config.yaml
model: "image embedding model"
horizontal_flip: true
norm: "rmsnorm"
norm_position: "sandwich"
inner_norm: false
patch_size: [2, 2]
am_softmax_scale: 16
init: "small_normal"
shampoo_beta: 0.95
eps: 1e-08
batch_size: 64
final_lr_fraction: 0.01
warmup_steps: 830
adamw_weight_decay_other_params: 0.05
Rows from block 4 of a small image embedding model, named by matrix and row number. Rows with one number belong to one neuron. Each number is 500 + 50 x the weight over its row's rms, rounded and kept within 0 to 999. All counts start at 0. Numbers have three digits each.
After each neuron's rows are labels from the 100 images, of 14976, where the neuron reaches its largest size: "patch colour" is the nearest of a few named colours to the mean colour under the peak. Only what is clearly more common there than usual is listed. The data: microscope photos of single blood and bone marrow cells.
# gate: MLP gate (model.blocks.4.mlp.gate.weight, 848x320), inputs 256-319
# fc1: MLP up (model.blocks.4.mlp.fc1.weight, 848x320), inputs 256-319
# fc2: MLP down (model.blocks.4.mlp.fc2.weight, 320x848, transposed), outputs 256-319

gate.133:487468441404490459550432546516496513476553584474472589546431520447533540553517563474467514591554427541510512525524529499536562494595412442458547544481494506501569447508481497414562396489445434
fc1.133:492500596483528579448536473392506488521439538505523447572455428590436486525488442495496490521600495493590463443447466404520448500428475419453545519513386516439531514498441494396504456476510571
fc2.133:448508485555429469501392559362602543464510442452545475575525470525498454465441468505508495486510505562514517506472641473411505509534475527532549488467444549463537483504498551523511462419543499
patch colour: purple; blue

gate.132:479557483497529523440499507540503484514539441438564544598533438466561518480522467477553535516539588425562529523539514367486395548528441566533500498539472480495485537490423495436549504510566508
fc1.132:535489511541485525551472539468508504533499549503459596443514523538508558502484521530500492545510530555420508543492464569556550514451473420494540477493461437486522501511505532544465466481515530
fc2.132:567559450533475536496497498483532550539474533584519518485478467553424463462508469477532504564451541535529512533496564442502523527441517514480531509526552506424509461505427519444578476575640550
patch colour: white

gate.497:552500420485518426541407518484431449552535554404477624498527568470443533512524539497503517553544444534513554473449468603495481482526463565447505429514468534591460585527491540542471443480547464
fc1.497:498500536495515540455586499517486550454472512573519391525439427531485478505490451534456524445445534471494477523619550388453536567491471434560534524536514458480566411456465440419548507493467482
fc2.497:380490484535506498529585488505497504474507417472428575553466421541423554434465531475544491432442478528573509491488496382485499485455438453497480448501471551507430474378349491549570482524489497
patch colour: blue

gate.320:542447490556499458549509604544560518522466432442403559551376557545543520512490467440500488438460446532574533460453490438482519450513463493460499417426462488385558450510458510507505430530473487
fc1.320:489582523560454492556402467422476483414513481447480472419524496439548483422523519454583482598495538557481572489517479512485421493485444405524443499503547496619502545483506530429498539359542547
fc2.320:571527467626470457544566455549415566460479530531593419535532513472488475453409471491474554460516519468489480551464491460523472589393530558557497507504578454465522441503469473476528441563505402
patch colour: grey

gate.82:520466433584532503473613513577528544553491473483515544489614470418464477494501454515549538463459582520487516546460524551544489481424550499594496481470469474532506496491488522554551455490435426
fc1.82:490561499464453529406502515545442558498420515430456479495411374516565500474544522552539402574531506450487469515536528468541502545565514528492403512581527522517558548428441465481490604426538490
fc2.82:464512516552547475550385523470500459435558457452455499435557488432458537576441416514481456560608446543477587421513508491509411427454515476522568497451437391479494500529514442562527531486404434
patch colour: blue

gate.248:496533537435429553455435456582517449583536492522556532462447530518475531459399492412565495386491491452587473504538538491514413461510475582531489556493501498528494434495471487464551460393476465
fc1.248:495544515444546478562529546550444367524495526488616556471494552563539502453485563395481502502518551559470556437485542447540513458519452535538426556549491478557594520561431473425449493427585520
fc2.248:529426468512570476517486566516522460607422573476438542463495469516553518544423452472458478541583600520509543463563605459509465521480452480512497514555486491476536571624528426485513543501510450
patch colour: white

gate.489:465375517514458512575490429505562511449483548522448571538512517521464488492457445561491561378554544494494503523467516556592558523545537613525511629524535550492516412444522526434456445529522568
fc1.489:523445470532540440464553498590509537493531527555495475538529546473574430517421577573424533502503580445537391510537563498592470432513518509559502550524577511447550536462551476463486496510518516
fc2.489:498481470488546498460598477636525393420503475568482527563508477517507436530478551526451495472395529521470451529477596481513479565512543529468578525425459476486474543499499453461547431576511523
patch colour: grey

gate.160:451513526470505496555524463509497471516559516506462441509578490455486507462529511459489556380448506483433405512521458480486526529602475468487588521416515553453449563481489470408478577623532367
fc1.160:560503495489486548525575470454461526505494522516478417419506416479504570416427546532570539465463487531478421484521431480464554524600425536492457522470536526456440508513474428434380477482560423
fc2.160:542584500499465460555521534529601518529520543615497418512448496492541451462565495553547485507454499555450563510544466434484534508564481444472513497362479532426581506489515510484572468477471434
patch colour: grey

gate.146:456474580512478482558470483560530523501573474518534495492615468463527526501455527569441534477516471572483384494635444450510490524633514518540584511492508595493520470482489439448521480576565462
fc1.146:437518502465535460553471561584475453455585493523475559622555532463458480561482521558427487513511477524450563485554533526543456495487525474481538476504525541557569487484496528450615513546482555
fc2.146:531415457507582506461516509557522438497431490472453598483533475562457472446486452530428485510442473519552470427418515485514409505459588442463502399556577445499527550423552509442448564508487508
patch colour: pink

gate.30:480477380495474472486460480525541427440653592463430523471531552542475512488513470413583496480517548554457549534551596466562492442540460476549414563443488544514499438489576519533515527515408392
fc1.30:437462485558565553522466560461437546441512444598533451519583482461526466503588521445438521432518421425460488600468464513492488488523531392477407489450504562487502366411518550516533510573472531
fc2.30:471466540523532551505473595439493480533478473494468511493494554602484509431516498487465517410557528517516505542431491546503473491502501467423490451515506545484519465594537474659499572483404446
patch colour: blue

gate.4:612458509493470474377447528586540593452464447432574501511553393570515593532483568408485477546548579509571481561454481529554500557445621553458475441527521609476492543591532442428523518527485489
fc1.4:485498459482431542413430495599522529466445543542532445500404487500490481562354585554522538484517545560464515527504505555507555454520490505473468542527484489518501530550478513415489546549482479
fc2.4:513451556444496556502605470489510567494517399426475451476573539496486491534484445534527492504630428478355545532433520495522493526476452511507598470503492575531456496454532445480432471406453344
patch colour: blue

gate.169:551419533571528540509527525555504412576521481544536503438582405446443521530431419462477495497471569556464570484555489465510519478427554462536516406534569542527590452497497480472444497454465473
fc1.169:596461513510553506462520530527492389571480450522539555454539417491504539569475458469497507462502570540426558499536525539498577475413614459534440409460540525497621446500466467443469482511462530
fc2.169:542546429539401468549507566477593492480508499567525611551469505525504547442535471499503603522446491460504523519556513580527507485579430597419439513452526494521528530549527494515501514444515527
patch colour: pink

gate.644:595502511497448615577534497509410585504526567430518491468517496556508437564549568479498565535470443433550486517522367515472420497487458449583492494478509477569506500493507471531517575443476479
fc1.644:468498493511546413483497483496539380563407498581459479512522436465409578383465468464476486495531555560506462452485608475482553537519565579491497434441512441485462453488446503557513420466525559
fc2.644:545460376542485545490448519478467509615427494482505444513615551479637543548512418474558523504483592532482553502514587507573548546420594451475523482456591436475400474462446496535529490456520555
patch colour: pink

gate.416:526484471567436533514470508528435591513440441430515548529574426487491512457542554502486471484449537443490583610462477467550466428421584442493510535426453555480402484550493472457562509491425495
fc1.416:521495530477552437568424507527529435473501452519488494459540515445505541612453594452467600471518488577490598490448547592514551482490532507427493420485443503466487473548544570497526401473434480
fc2.416:611507424480465506440483445451522558563484541537536458519491550468544541510584552577497542576442478479527476522520516599514577516444489525426498533453531556495514455542473514435573490467604577
patch colour: white

gate.350:441526522543495530470559573501466447536522557546523615578483506434481574571571506412466564529412524479503544516501461546454529520452454550473489528422529462489511490632504478512541521543504496
fc1.350:480551449578596438541546481521437490468479433575490473547530515541546522559531586570425502613507545472505588486513475479507561526530476522448441480527518507493541562572486476512462510466496483
fc2.350:481454411481490460545483539486444442517513521523459449526579495484488498482491506495497405393398461440556562490526565512473538485458585480457533516506465503455476547369394483471500555547438471
patch colour: purple

gate.57:489465573525505447479496481590449473481512549530456549490600393414438449453460443472504530463443459435520500532476589498465516590597480538404481538613486485431538495506424486469553482506496459
fc1.57:480541488424466450563592473479477418500560529421484467473542392470484458508548491451490368522534467561571583541497448467514459475595445464515484509507564479505468437518460505511465463527431530
fc2.57:529581526458497487510583566513507555514532501511422431411556549472446541467484591557640450472505503494455455545431497567484543474549476500588575481488573539584517435529475530497528466437530499
patch colour: purple

gate.127:554450523557453477411464533428536511477452533507587566548531480615484479527533465573584499524512542453479544536525479461517473544541529520470553551552546550487582447512588524479421527567531493
fc1.127:420499464511498551451508485556551520400471568468511558467457513474454566555470518491485448410441438441482489468526576537505481532434426491531441498511488435529443449498494505467506576446505466
fc2.127:523494506553461500540443512527485572472522499558488556598507548536470495404402448447479503522610488457590564563560566484469525508531506466465555552493571561479445490502392587550525487531546497
patch colour: white

gate.321:433479440577472496444467456524457510548508486450489503454498452560388464459467523456444457496456495468417439443568445469496471452488542495540587416536504482500404514572497450459415458534555512
fc1.321:443553416471488460493476439486458474498520409465518577553364520446476439497465514499491424523549473462567465462410454454498414437481522509538541436558469442525550517485548506547467569583477538
fc2.321:452530489466498521507422444415524549542420603529570533592459509511437407566439449537501521391475476492571444474443410422450489444454460490550457544534567521563511402475428563503481438513567538
patch colour: pink

gate.219:516483497490490466524470522475554539538501506616463554512528461527500523521565462451540487539571551403555570544363548488556527541576482483486507505529462471487427486493486446507446565538543522
fc1.219:455538530532494548469471433466390421482586488447516454459451441476442510568510567539577598456437421489516522530582480509518545489483548566424466492455608482533515491459549429553535518478565523
fc2.219:476480393590476487551511415517512503467543566440444552531542506532470472544501433467420482447558586519560530433503498522467456494515483364584518540519540487533566472440588514466582470464417452
patch colour: purple

gate.371:486553496515617445442569478456490483508441487557619531559509515470543472538425385475450457496506475432454524456519476404542489498460516397511493544505544466425424576482454457500534559558589514
fc1.371:471502528504445475550516408523534482462488522467475497508412476562530508528533478559481511445558457479483520486439529526472561548426477457453462575437473469512407564486461552426543479460517425
fc2.371:397503505492579446554535545573481524484511473476474476541513471568477411561458431568538485544550464430484390592560450564461420436432560485579502519343523513352412510417545540463463542494516429
patch colour: pink

gate.292:467384570422512410548493581552518525448508492527564528480405561488611499451504474484481501462482498512512455531454463480510513540523565539539555367571487504478547501464467497564535536558514554
fc1.292:444373610432505510551411552564585458452446426484488542542429610467492523480501491520433566497500528542496529454458496427526527548538517629501555400617493511469511488472449471538560477540574512
fc2.292:511455485421505505567497460447540551528506510526508530517502494470498401475524487497437369542511524526461566490482609562438455502557411536456514464495427477461514525505562467603542507500487573
patch colour: pink

gate.148:578471397401463609523603496371570538527545560397503494521533476545470524608624495448468498473561394394517531549548489513453471537496498437473558488529478517520543575526638453477483523507508514
fc1.148:518622521455539499543538446415519485605475471480427524536477537451439468470530455416464531400559539487546550474459547492514468544483536483486528584504497503520445503529540624515504372520540523
fc2.148:518478423544501509498536473507446505570401492528555466491542495555624508521478461461509508545542506477522554470489504517531541509414524546506465467486505464477369492472446484435461515439533490
patch colour: pink

gate.118:454510458525536501552560508467515458536437502487565525457461565419558460582509487510464490436462390504545501520415564560612567535548465552366529456400503538471554478483509602532507529422508456
fc1.118:559528504517551513421418513417610607531503580503521562531503425524430576641447383522476587485612528448478453468497555533533491500603489487473469590497486467515446521581505479485474561461477528
fc2.118:460579537474455471428413506538487485513541468508514448387405409596508530496538489532542469459518550448556492432520480555414489533500469383537486570488516479604511527580412515491554490622507478
patch colour: pink; white

gate.412:445488534450442598461605432455504573476509517578442533443557460552447478520499483436557546474518505457474537569499475373578487493461355537498473494455466515497444579540518582480565469515540506
fc1.412:535489505463444525507497492467520478496464524455524557534503545521511472538473535495519526457515425475480573475458490592523550553578514489488552497500491588501443476441536506481440494502467454
fc2.412:488512570523599475500469464417556495451468472470494546469455511530391527488532490532455412467536436529595398459414527519454483437578496456523458409420487489532545423572527544527484596513506448
patch colour: pink

gate.764:573535390545497497475500545608475474490479401547536532453575501480531470516437594431415528456492513479471587485503524572506553486543523469480460582449584439545506531499457517458568460468456516
fc1.764:437621565396544572557528497475387534502451424507499453507463486394513443469440572529501536571497549469504464444591480524476544543439516497434465514337438451491519516594468556569555538480490536
fc2.764:469550451509464493413553462566522530477488459484536558385389549522490548476530606491477503529501380551454541621462460522510479406450586521482459413450483477379535455480431459563506522510432476
patch colour: purple

gate.683:501516612416515469529628525524472497455484529474481539600497605502549469460494511417535504447546409422530448444471450478560493468530511561492554449566504489512549462553563610468559484595517526
fc1.683:439497393451529418557469479502484487496616417530498571543496524527571470610540511535505534518512503361577495441446493481451490434502562553439508590494506517519529524523497490556509537514526450
fc2.683:489429516511394562508454471512471471536473540585480512475463487551533509557476544536506501504460473421489410462537437550454497468505569442507475604498579526539493559439545545479499515458435496
patch colour: pink; white

gate.758:479470523485430475438479469614455495509517448516402382484461406546514444477459496501482551545501501572444521518464464492545531487517524535471556507439596466447467475468512469513483508509542508
fc1.758:518491503526567475510489529420514509483489555470577594522506616478494532533568523501514434450518536428526547491520485500476437545470493471561476507553398552500558526550473555443505517535387464
fc2.758:510516540521415550479469471444489513472507420533504436539469617486497500591518538467608499518535498530509484593574523587534532495472518527570443589544416534529544415500499555578559442430594510
patch colour: white

gate.738:377500551397443458575587484488517515478574493538462462452417487512501452459441506461433500611470503483503456441440452491484451557570500498545429419412565496456477538511507495515426590522606514
fc1.738:458460557445486470559543457497468506478466560554454429463462515490524518495475563540509470541487505533460515481399444490510559560571507449520463458439538523472494532487565551570450580522521473
fc2.738:484447511515552477554462542512527565503473625491570550499479431477497528449507471485427418438476473584481500464500413527459520455543525446435521464430485530534409521511577439451425528518469540
patch colour: blue

gate.664:501477505433459523430550534443611521511511531577544482599546523461532456537517562427546412563495488492536544417599448448545465496563431599554491505583528517465469521516526483410517477541496523
fc1.664:587476516551467509488548546486490523492494588467451552359427524595506548494459427515464514427456476468517474524528503517469532529441549427539512447434469443576551457419604525542536581516474462
fc2.664:487466510473522509516522451441413480512509557559497497459443476504422461459531490465469446569514478528485575585474591428483487539554383493517562577395469555521600421556486557464556495560599473
patch colour: pink

gate.646:592471421461533453427482459600517541535493440412512558496518454547466454507492513481505500573520548511529503456547406512477539523451572528515520436443520550571501415461457459544436460435501606
fc1.646:531567486505525491381487449574476447458486480517460553494500442442540504478546477525513526537461587480510510459564588542492429388454527486424506527498522494493398507543516547432501639449508548
fc2.646:464450538504489493587435530611524503497532496425579552432417423469489547515494427468400516528496503538554510630430437499538577531453463549577416521564580509467563435535536493425501525456536471
patch colour: blue

gate.355:496446583432471489476479552439519445448518488535548394502405472473498545522482496622512461598494588451600417464422528509495548513510494458459427446576599473531561482470471500450505543535541608
fc1.355:502518582539508584463612425412463496527531513438485493519473595513488519490513474450517459508485530471476400518558461497512429564316487510567482436450561438456520495489502456442495489404478535
fc2.355:542525514496525476471459560492499469539504461488443477430592443593504418524470450477480434428531472448524436526478515597532438510525428551554522518490507493546409466483449508582449522362493453
patch colour: grey

gate.679:512518476439458455503528469538515552580465532429493495547542460557450369489478464447559574454462478522534457595614512487456542578508515573564453423523532419613525429493550518560531503427459574
fc1.679:494556547408529550493527414547428461532441455510525499475544475465491447494503516496454546506484486498507519398447549409446422484495398472505560509486470473586458498508547504482514460531529487
fc2.679:496483522416492508545507445475426517373465510473504456539501520512531489392462542503544504490477493632477566453413473548475531507550514530423537496521420508488523444492461529527486441467491472
patch colour: blue

gate.690:552597493517527516527564552530519475487501508525553502540462539486518548413517589483550536405495563502560475484518466488504497537525492469593490458451564426555514514585534473447535608469501399
fc1.690:506482514439468464519543447458424494401512508523422503496562470449471498479469460532479541418448557480450484407600470492478420526569552442623508544454495533436445462454467521464469434519516366
fc2.690:600493559505507436542619497444546551475476484529513488496559578578479467523491561567556453579548477364464407586466466536415453556436546458550501495488553436473475486530544436535488460502425448
patch colour: grey

gate.433:458458454470478412452521432548547518423496422397461550530526445488438469517471585408496467490478479481487481533478535470451400464493496535503526460402436482437456450415435579526552494493443482
fc1.433:420497536554478497518460571382500526454546466575569481530537548559394587475493472444577583488476500463508449609468437548517473549533543498524554393567489467518492456413604514509420466488527473
fc2.433:446491497550490462513489466409544485509573484492427401462592464546457533450529462430472525428587482494544509501533483553549567523543543467480503401463490479435486529492480561577498484517444492
patch colour: pink

gate.714:460446475527529556508526602543457520576440485463541550493512444540536576388607468470443371517495510505520599521441411521555504471533503506522512535384566544500433498504533464420490521518545544
fc1.714:502461479571532496550540549451484585592442526500456491445491445505554508402548431480391415484478584463509519505454469481560482462568555508563454614420571534586476468379487386450557515502587552
fc2.714:443519496467549492517540505536472381513502486524510555523562452556464532543564473469482413486494508486461558456549466434460439483467448451510496423507501451502435475477568485542483506605499448
patch colour: white

gate.147:493441550563495437499463509528425475526488518424431549515502404548542471484468449518539509553457453486477538457546426522562487496427478537419525505501594576543457417469486420457525465457524400
fc1.147:498535464499442441479568540474550511514526416475553485493465540419509489492589489548566445481418512533519458463483446556503471503492529520525542510483501423442444515509440403492523411477412425
fc2.147:572426482416565570545554438532520535528473476478519506488428496460514447557652494508497517557527502461483544478534504495545547551456509492546474491499532478403428538458442434460542451535537516
patch colour: grey

gate.699:574510486574445570430477551474444548531459472512557522516475544525426552428543521465555525481481521530598529505466448506493537502396470491506509488520509554510551466551571454513596466431386468
fc1.699:471518531394528451566514491518558414490519487533445512496498434531575418514434476477474545456529476516491555458549602483429460432568486459473467528476518439484534489435398527533492581552569578
fc2.699:458467531484472548561515434441458470549566446463487456493537500461497485566397414495616434518580471550438554422471539529482492476535509500567530382456527497426540510450572432588442534512437420
patch colour: blue

gate.200:547421387513453434490511453572536478451521494517483506528512451480531489530441544594482523437445559491424521459551583472611523435463587520556533543497530465519568469425493429519459404586556541
fc1.200:574386411508487423432498418548563451413462523623486498580526485486585421571413494526445536431489516500496444436440568473539459464496564561542497551564557525486490418444486469469386466563572514
fc2.200:447485431537560557503600457624537440443520479580428519545476451539567448466488449471442449577366506517524460558498556473518500604465595499485565576490511458533521482436501544468465449537547556
patch colour: grey

gate.523:443519474539452521523339525482523537598438511487454575569498599561543500462411528513497548453534449460519480535467538484467595489524550428608569564445454540463508500575506597450520582489577391
fc1.523:459449494442493482513501409467526407544522474487559563532513525463500528521531474544549437425520576512463581567501536521445539553458574452545459473588556480606476494440503418501484364467545535
fc2.523:541474445576405489509563375515535518438506530570620438467472509520571427487544485460477506466470489518485585470466507578538469555465443474441487469464519467447491468521397548489574403519479525
patch colour: grey

gate.754:502445463528543481425522463537466514495436500363538538492566490501492594510549402468534479457433461528480509523508451472539507403471452488542521524515405435528471498572426421563490551485465484
fc1.754:532523503563459491515565494475565499496471510603517477498509518441534470483509473538501494551412546523472536539478523463503461514437487503564477508490536520449578503468486510538429394561407491
fc2.754:515532480492521497414474493530524507449422539573531467454470457536515486561452570463514487523463516524525383542556534557522613582533489538488445575625504539479502445452527508388439492502554548
patch colour: blue

gate.718:538534464459456530449484457521504504445491465551477508587544429429541513485447552460489486517463534521481494486522449495573471529538496490469478523517470520492608630486477474429404505452446530
fc1.718:548448530494465492427578485513486480391504430415561450610552432473493465531501495444492530506571490547530444509558458408540473449505470496488412450531473543503457496460540534436523483461585536
fc2.718:497551554530504514569466438550513507491496414429389548563550496598587489458494450575631486420588463542527425536480459553474447532432478475537509493565419497544485528500525455563504476396398527
patch colour: white

gate.406:519394499515441497571444531489509531461566590462494440535432497500514490446506532478430492528474494546466491453517507403477500495392503528495460512539431509408555537509462412531519512513535532
fc1.406:447523496495503541511456446526511563503479564551424477504602441557461541552523588537510564497573533439527578559478568501481573501415458517486446518516559521568417493493447534525469542451498488
fc2.406:555549542612490513522531523524471529582497529455428493581502527557427445511416520457465507492456464464547460632477451502503600441424544487552463526491514426482491397490445480442523516520550504
patch colour: pink

gate.608:570446517555499564501537493538528433409505507487528494602536590514506539554515511440439465487503461461516491561509483483504448546522417470590526420553512514470559463418444499531515498454569481
fc1.608:482451564443492546496618524439441534469437523401529529448434518501465515468538487495505498511462525590497398462469469432497591520436542429549533401567501446524513531458546512574408527554542581
fc2.608:433561495423418458464499469433526522499550416506469407518533509436473357462472471472452511480595553494481520572480542469527524540541364587446522500512499463515446538506473515477543531527591556
patch colour: pink

gate.725:422530554532536554402537469487542484487454406465531453463493490481453471466497508506461581595586478598559488510421467521473463470443583506406555472519557426548544522500561537513495519460517570
fc1.725:514481530489492523491483472554562490533422472493518399467550438501464420432519527447495590541587449554445501430437437470494463450520543509474605409532557515568455483507509503502571558450538557
fc2.725:512467441508587469489479554552512491502442549494475607428584444510537489446529501590481532478516476542456511411490495465527536512565539537482524442429537435512569527428489489469452510586488490
patch colour: white

gate.13:432444527584390517577464443472522407500493486408587616452455512510482475513446528520563522471469464583547371507433525519525644534424504534573465509419473578552535483451625480489506412452473447
fc1.13:497464506538479449484536537525532433544512473417533515524436560510514580473484471500457531418441407524510418492477537495529631579489566564534548577453472545508517467511627647526557421423389530
fc2.13:527534541454500390481424594454546544520486496445560582409425555565554549503468489473519485517399421526373525484565395495476575490429504520541535528464507521524492578458547490468580506501506439
patch colour: purple

gate.476:546444562499440575451524489445543571578515480544505487512489454483498504573561575458606547524541471558504421476523630542470519516473473401539498579428516572453506487515532558455583499447400390
fc1.476:481546435447478534526514460540518554479427594448522539493544491624528461375446428393542523504455456555457534508494478534464536460510424518531525453489428440499412545548450490502468563573491493
fc2.476:478512550505477435423478426431464510440538573495409562529426496550450430477433505373500413501508517417467429456429487574460568587464420395501529442441438483541491446500488659500386477412504498
patch colour: pink

gate.759:388603521533600487587550563490455540448452545428456503534491586534505507547452455538431486561467424531632408428511588476537492537485401541432439505458470553640504455530533455538447430515488487
fc1.759:396524539489570464544551515455484499440443542441470502518482557573473558507489428489470486533470412481574445416511526438495507559516458530442399527480441513607444405465476461541464453573517511
fc2.759:469507553469490582446504632442507457639460510472580527404441467551499558517509493570424493524463433455615566464500460410510537430516535525493587525414437518605524537503521529423458557466520465
patch colour: grey

gate.314:481566532527564518515430618519470612456457493488496513580371563525504486515558523480527437564487468485498609564502436534483502511422517431512457436568530499511602574470544468419493554444528503
fc1.314:521624502469520641523586497512489544474527527482549459629479508476439547573525518464489507496524466463449507535461495523480418507460452538454522446466541584460536628487587587504519581429523477
fc2.314:484538529559520555532383450575473469461596509472546484439424480429416502531461526406427506433511452445571617472519473499508449503528455483452573550403428419482575543391463493479466490536476449
patch colour: pink

gate.671:471518452534527449529516460507478501453497528429459520534490393569490422570470570528431604397423526484461572484526458567547513540496515550509500514595437612537490533526453477456506380449529477
fc1.671:551475546459478528474515578445523522568464494552533434507475578460528475439552402488579394546612493490476452515479500501471517401515498433482499431427538379489564452459555480538494599556499547
fc2.671:515508520519455504531413452516446585469547492508437357569569507490508486478426551473644500487518551562517413443497530552479418598534447442448503546536508517491497452498509457502443493550487598
patch colour: white

gate.705:498491475459529575476545414436461574526561493419504484506512426511503520465502419501463524435524497496495539464498459497496571464428485417547464611539538509475509508534613403526464548508449530
fc1.705:443518443523440562494464491367516546521557520438493509566508528467471532630513470424494540436492400481523521529452450582506438580522554457600554444476557588595525489492537498554513500477512445
fc2.705:477421440522444458498493581526560487535473517441563506459348538483561518536516498556405579552560527528503525497527520546525546474516420521473491479478506532550508526516485612502585540526508508
patch colour: grey

gate.340:528496495434472577506538487497393582525557502467497458455548492522499457518463584512531574512456447403471471542540341471433391423486488456566504479558463515563492536459464454553468579430451459
fc1.340:589501513513418587532510565551414601501573458357508507516527496523504458536559522546467545518446467393493560578492365563536413443501457428499483482524427530540515520527462458532470612436452437
fc2.340:463487598442541455513542524538527447410562508505486527427400444568383502480540586488412482478539470478483519461466415483478419497566447530542499505520435496526597522520600468462496505519450414
patch colour: pink

gate.510:507511535502579473423537467467469503480503480551479474549455506480474523495598505551491610554594517509497507402475602440542430499475541485493522500462489507515507457452498466459485424537463465
fc1.510:473493467446489470541515519502444455475514517566361378498402480521564483466424511493475535548562441509588572410563578536463459405502472566457515497539535467518577534498426500427482534454498497
fc2.510:511489543558407524483536571479526547526509508564472482427523496539503517564448518498625501476492478545531538454519521435525439462550520465611552518498432517520435489488452496533519429499570453
patch colour: purple; blue

gate.330:510592501506471446483454504528453445530556481529431498475521459498434490408561592452592496544451490485509507563531493599557544408526457542532456560473486409552548527564450507494457495400418466
fc1.330:466541492565461434476496490479508479510532539493492466576422424504466487456574539463487453493571444469506492588648457506485535477473449522509406424549476531537483505534516487492524487541446535
fc2.330:526503576552469595471529534550503366505585351420558498482493545479460493479512531487449541549445491563530474547487556440598450475480489377459487499557486513536511552506476521444561439502486424
patch colour: grey

gate.613:523543488502549479548528546418503458467527475494558535464396472558368490486454587509454542480500493458452571513555508456441443512554474551533514531572357528515518534444416613419455444494518516
fc1.613:481512572564521492567495531514422444443499564422504422472530551492588537481441605479486541461480537511488570530451559489538531475567571519546483484538457631509511575495472462477505513523440492
fc2.613:472526443492518494499608461497456430509414521499588552444461532471430475542491438402451508502485480434529585496529473485597504471484586603585478495528524509522481531543546596434536537354559403
patch colour: grey

gate.442:468433471537531532535535448382591432583607422405494480497540562518547509475535509406448561487608466494552548476494481493469425522472552619476591445535492474545500505502490524437531566583530606
fc1.442:491430506527507543454501447450578444552571447408499505503514552499510534497460499418480580487627456544505537508485526498496523466520494657546586446514517525596507537549542509441567540636541512
fc2.442:543441426473469560449549544531577472534507481405442567470560417545508573471588493406543485595506494630440476529544473476530451431586514489518510507539523605567547502460430462398594626437538501
patch colour: blue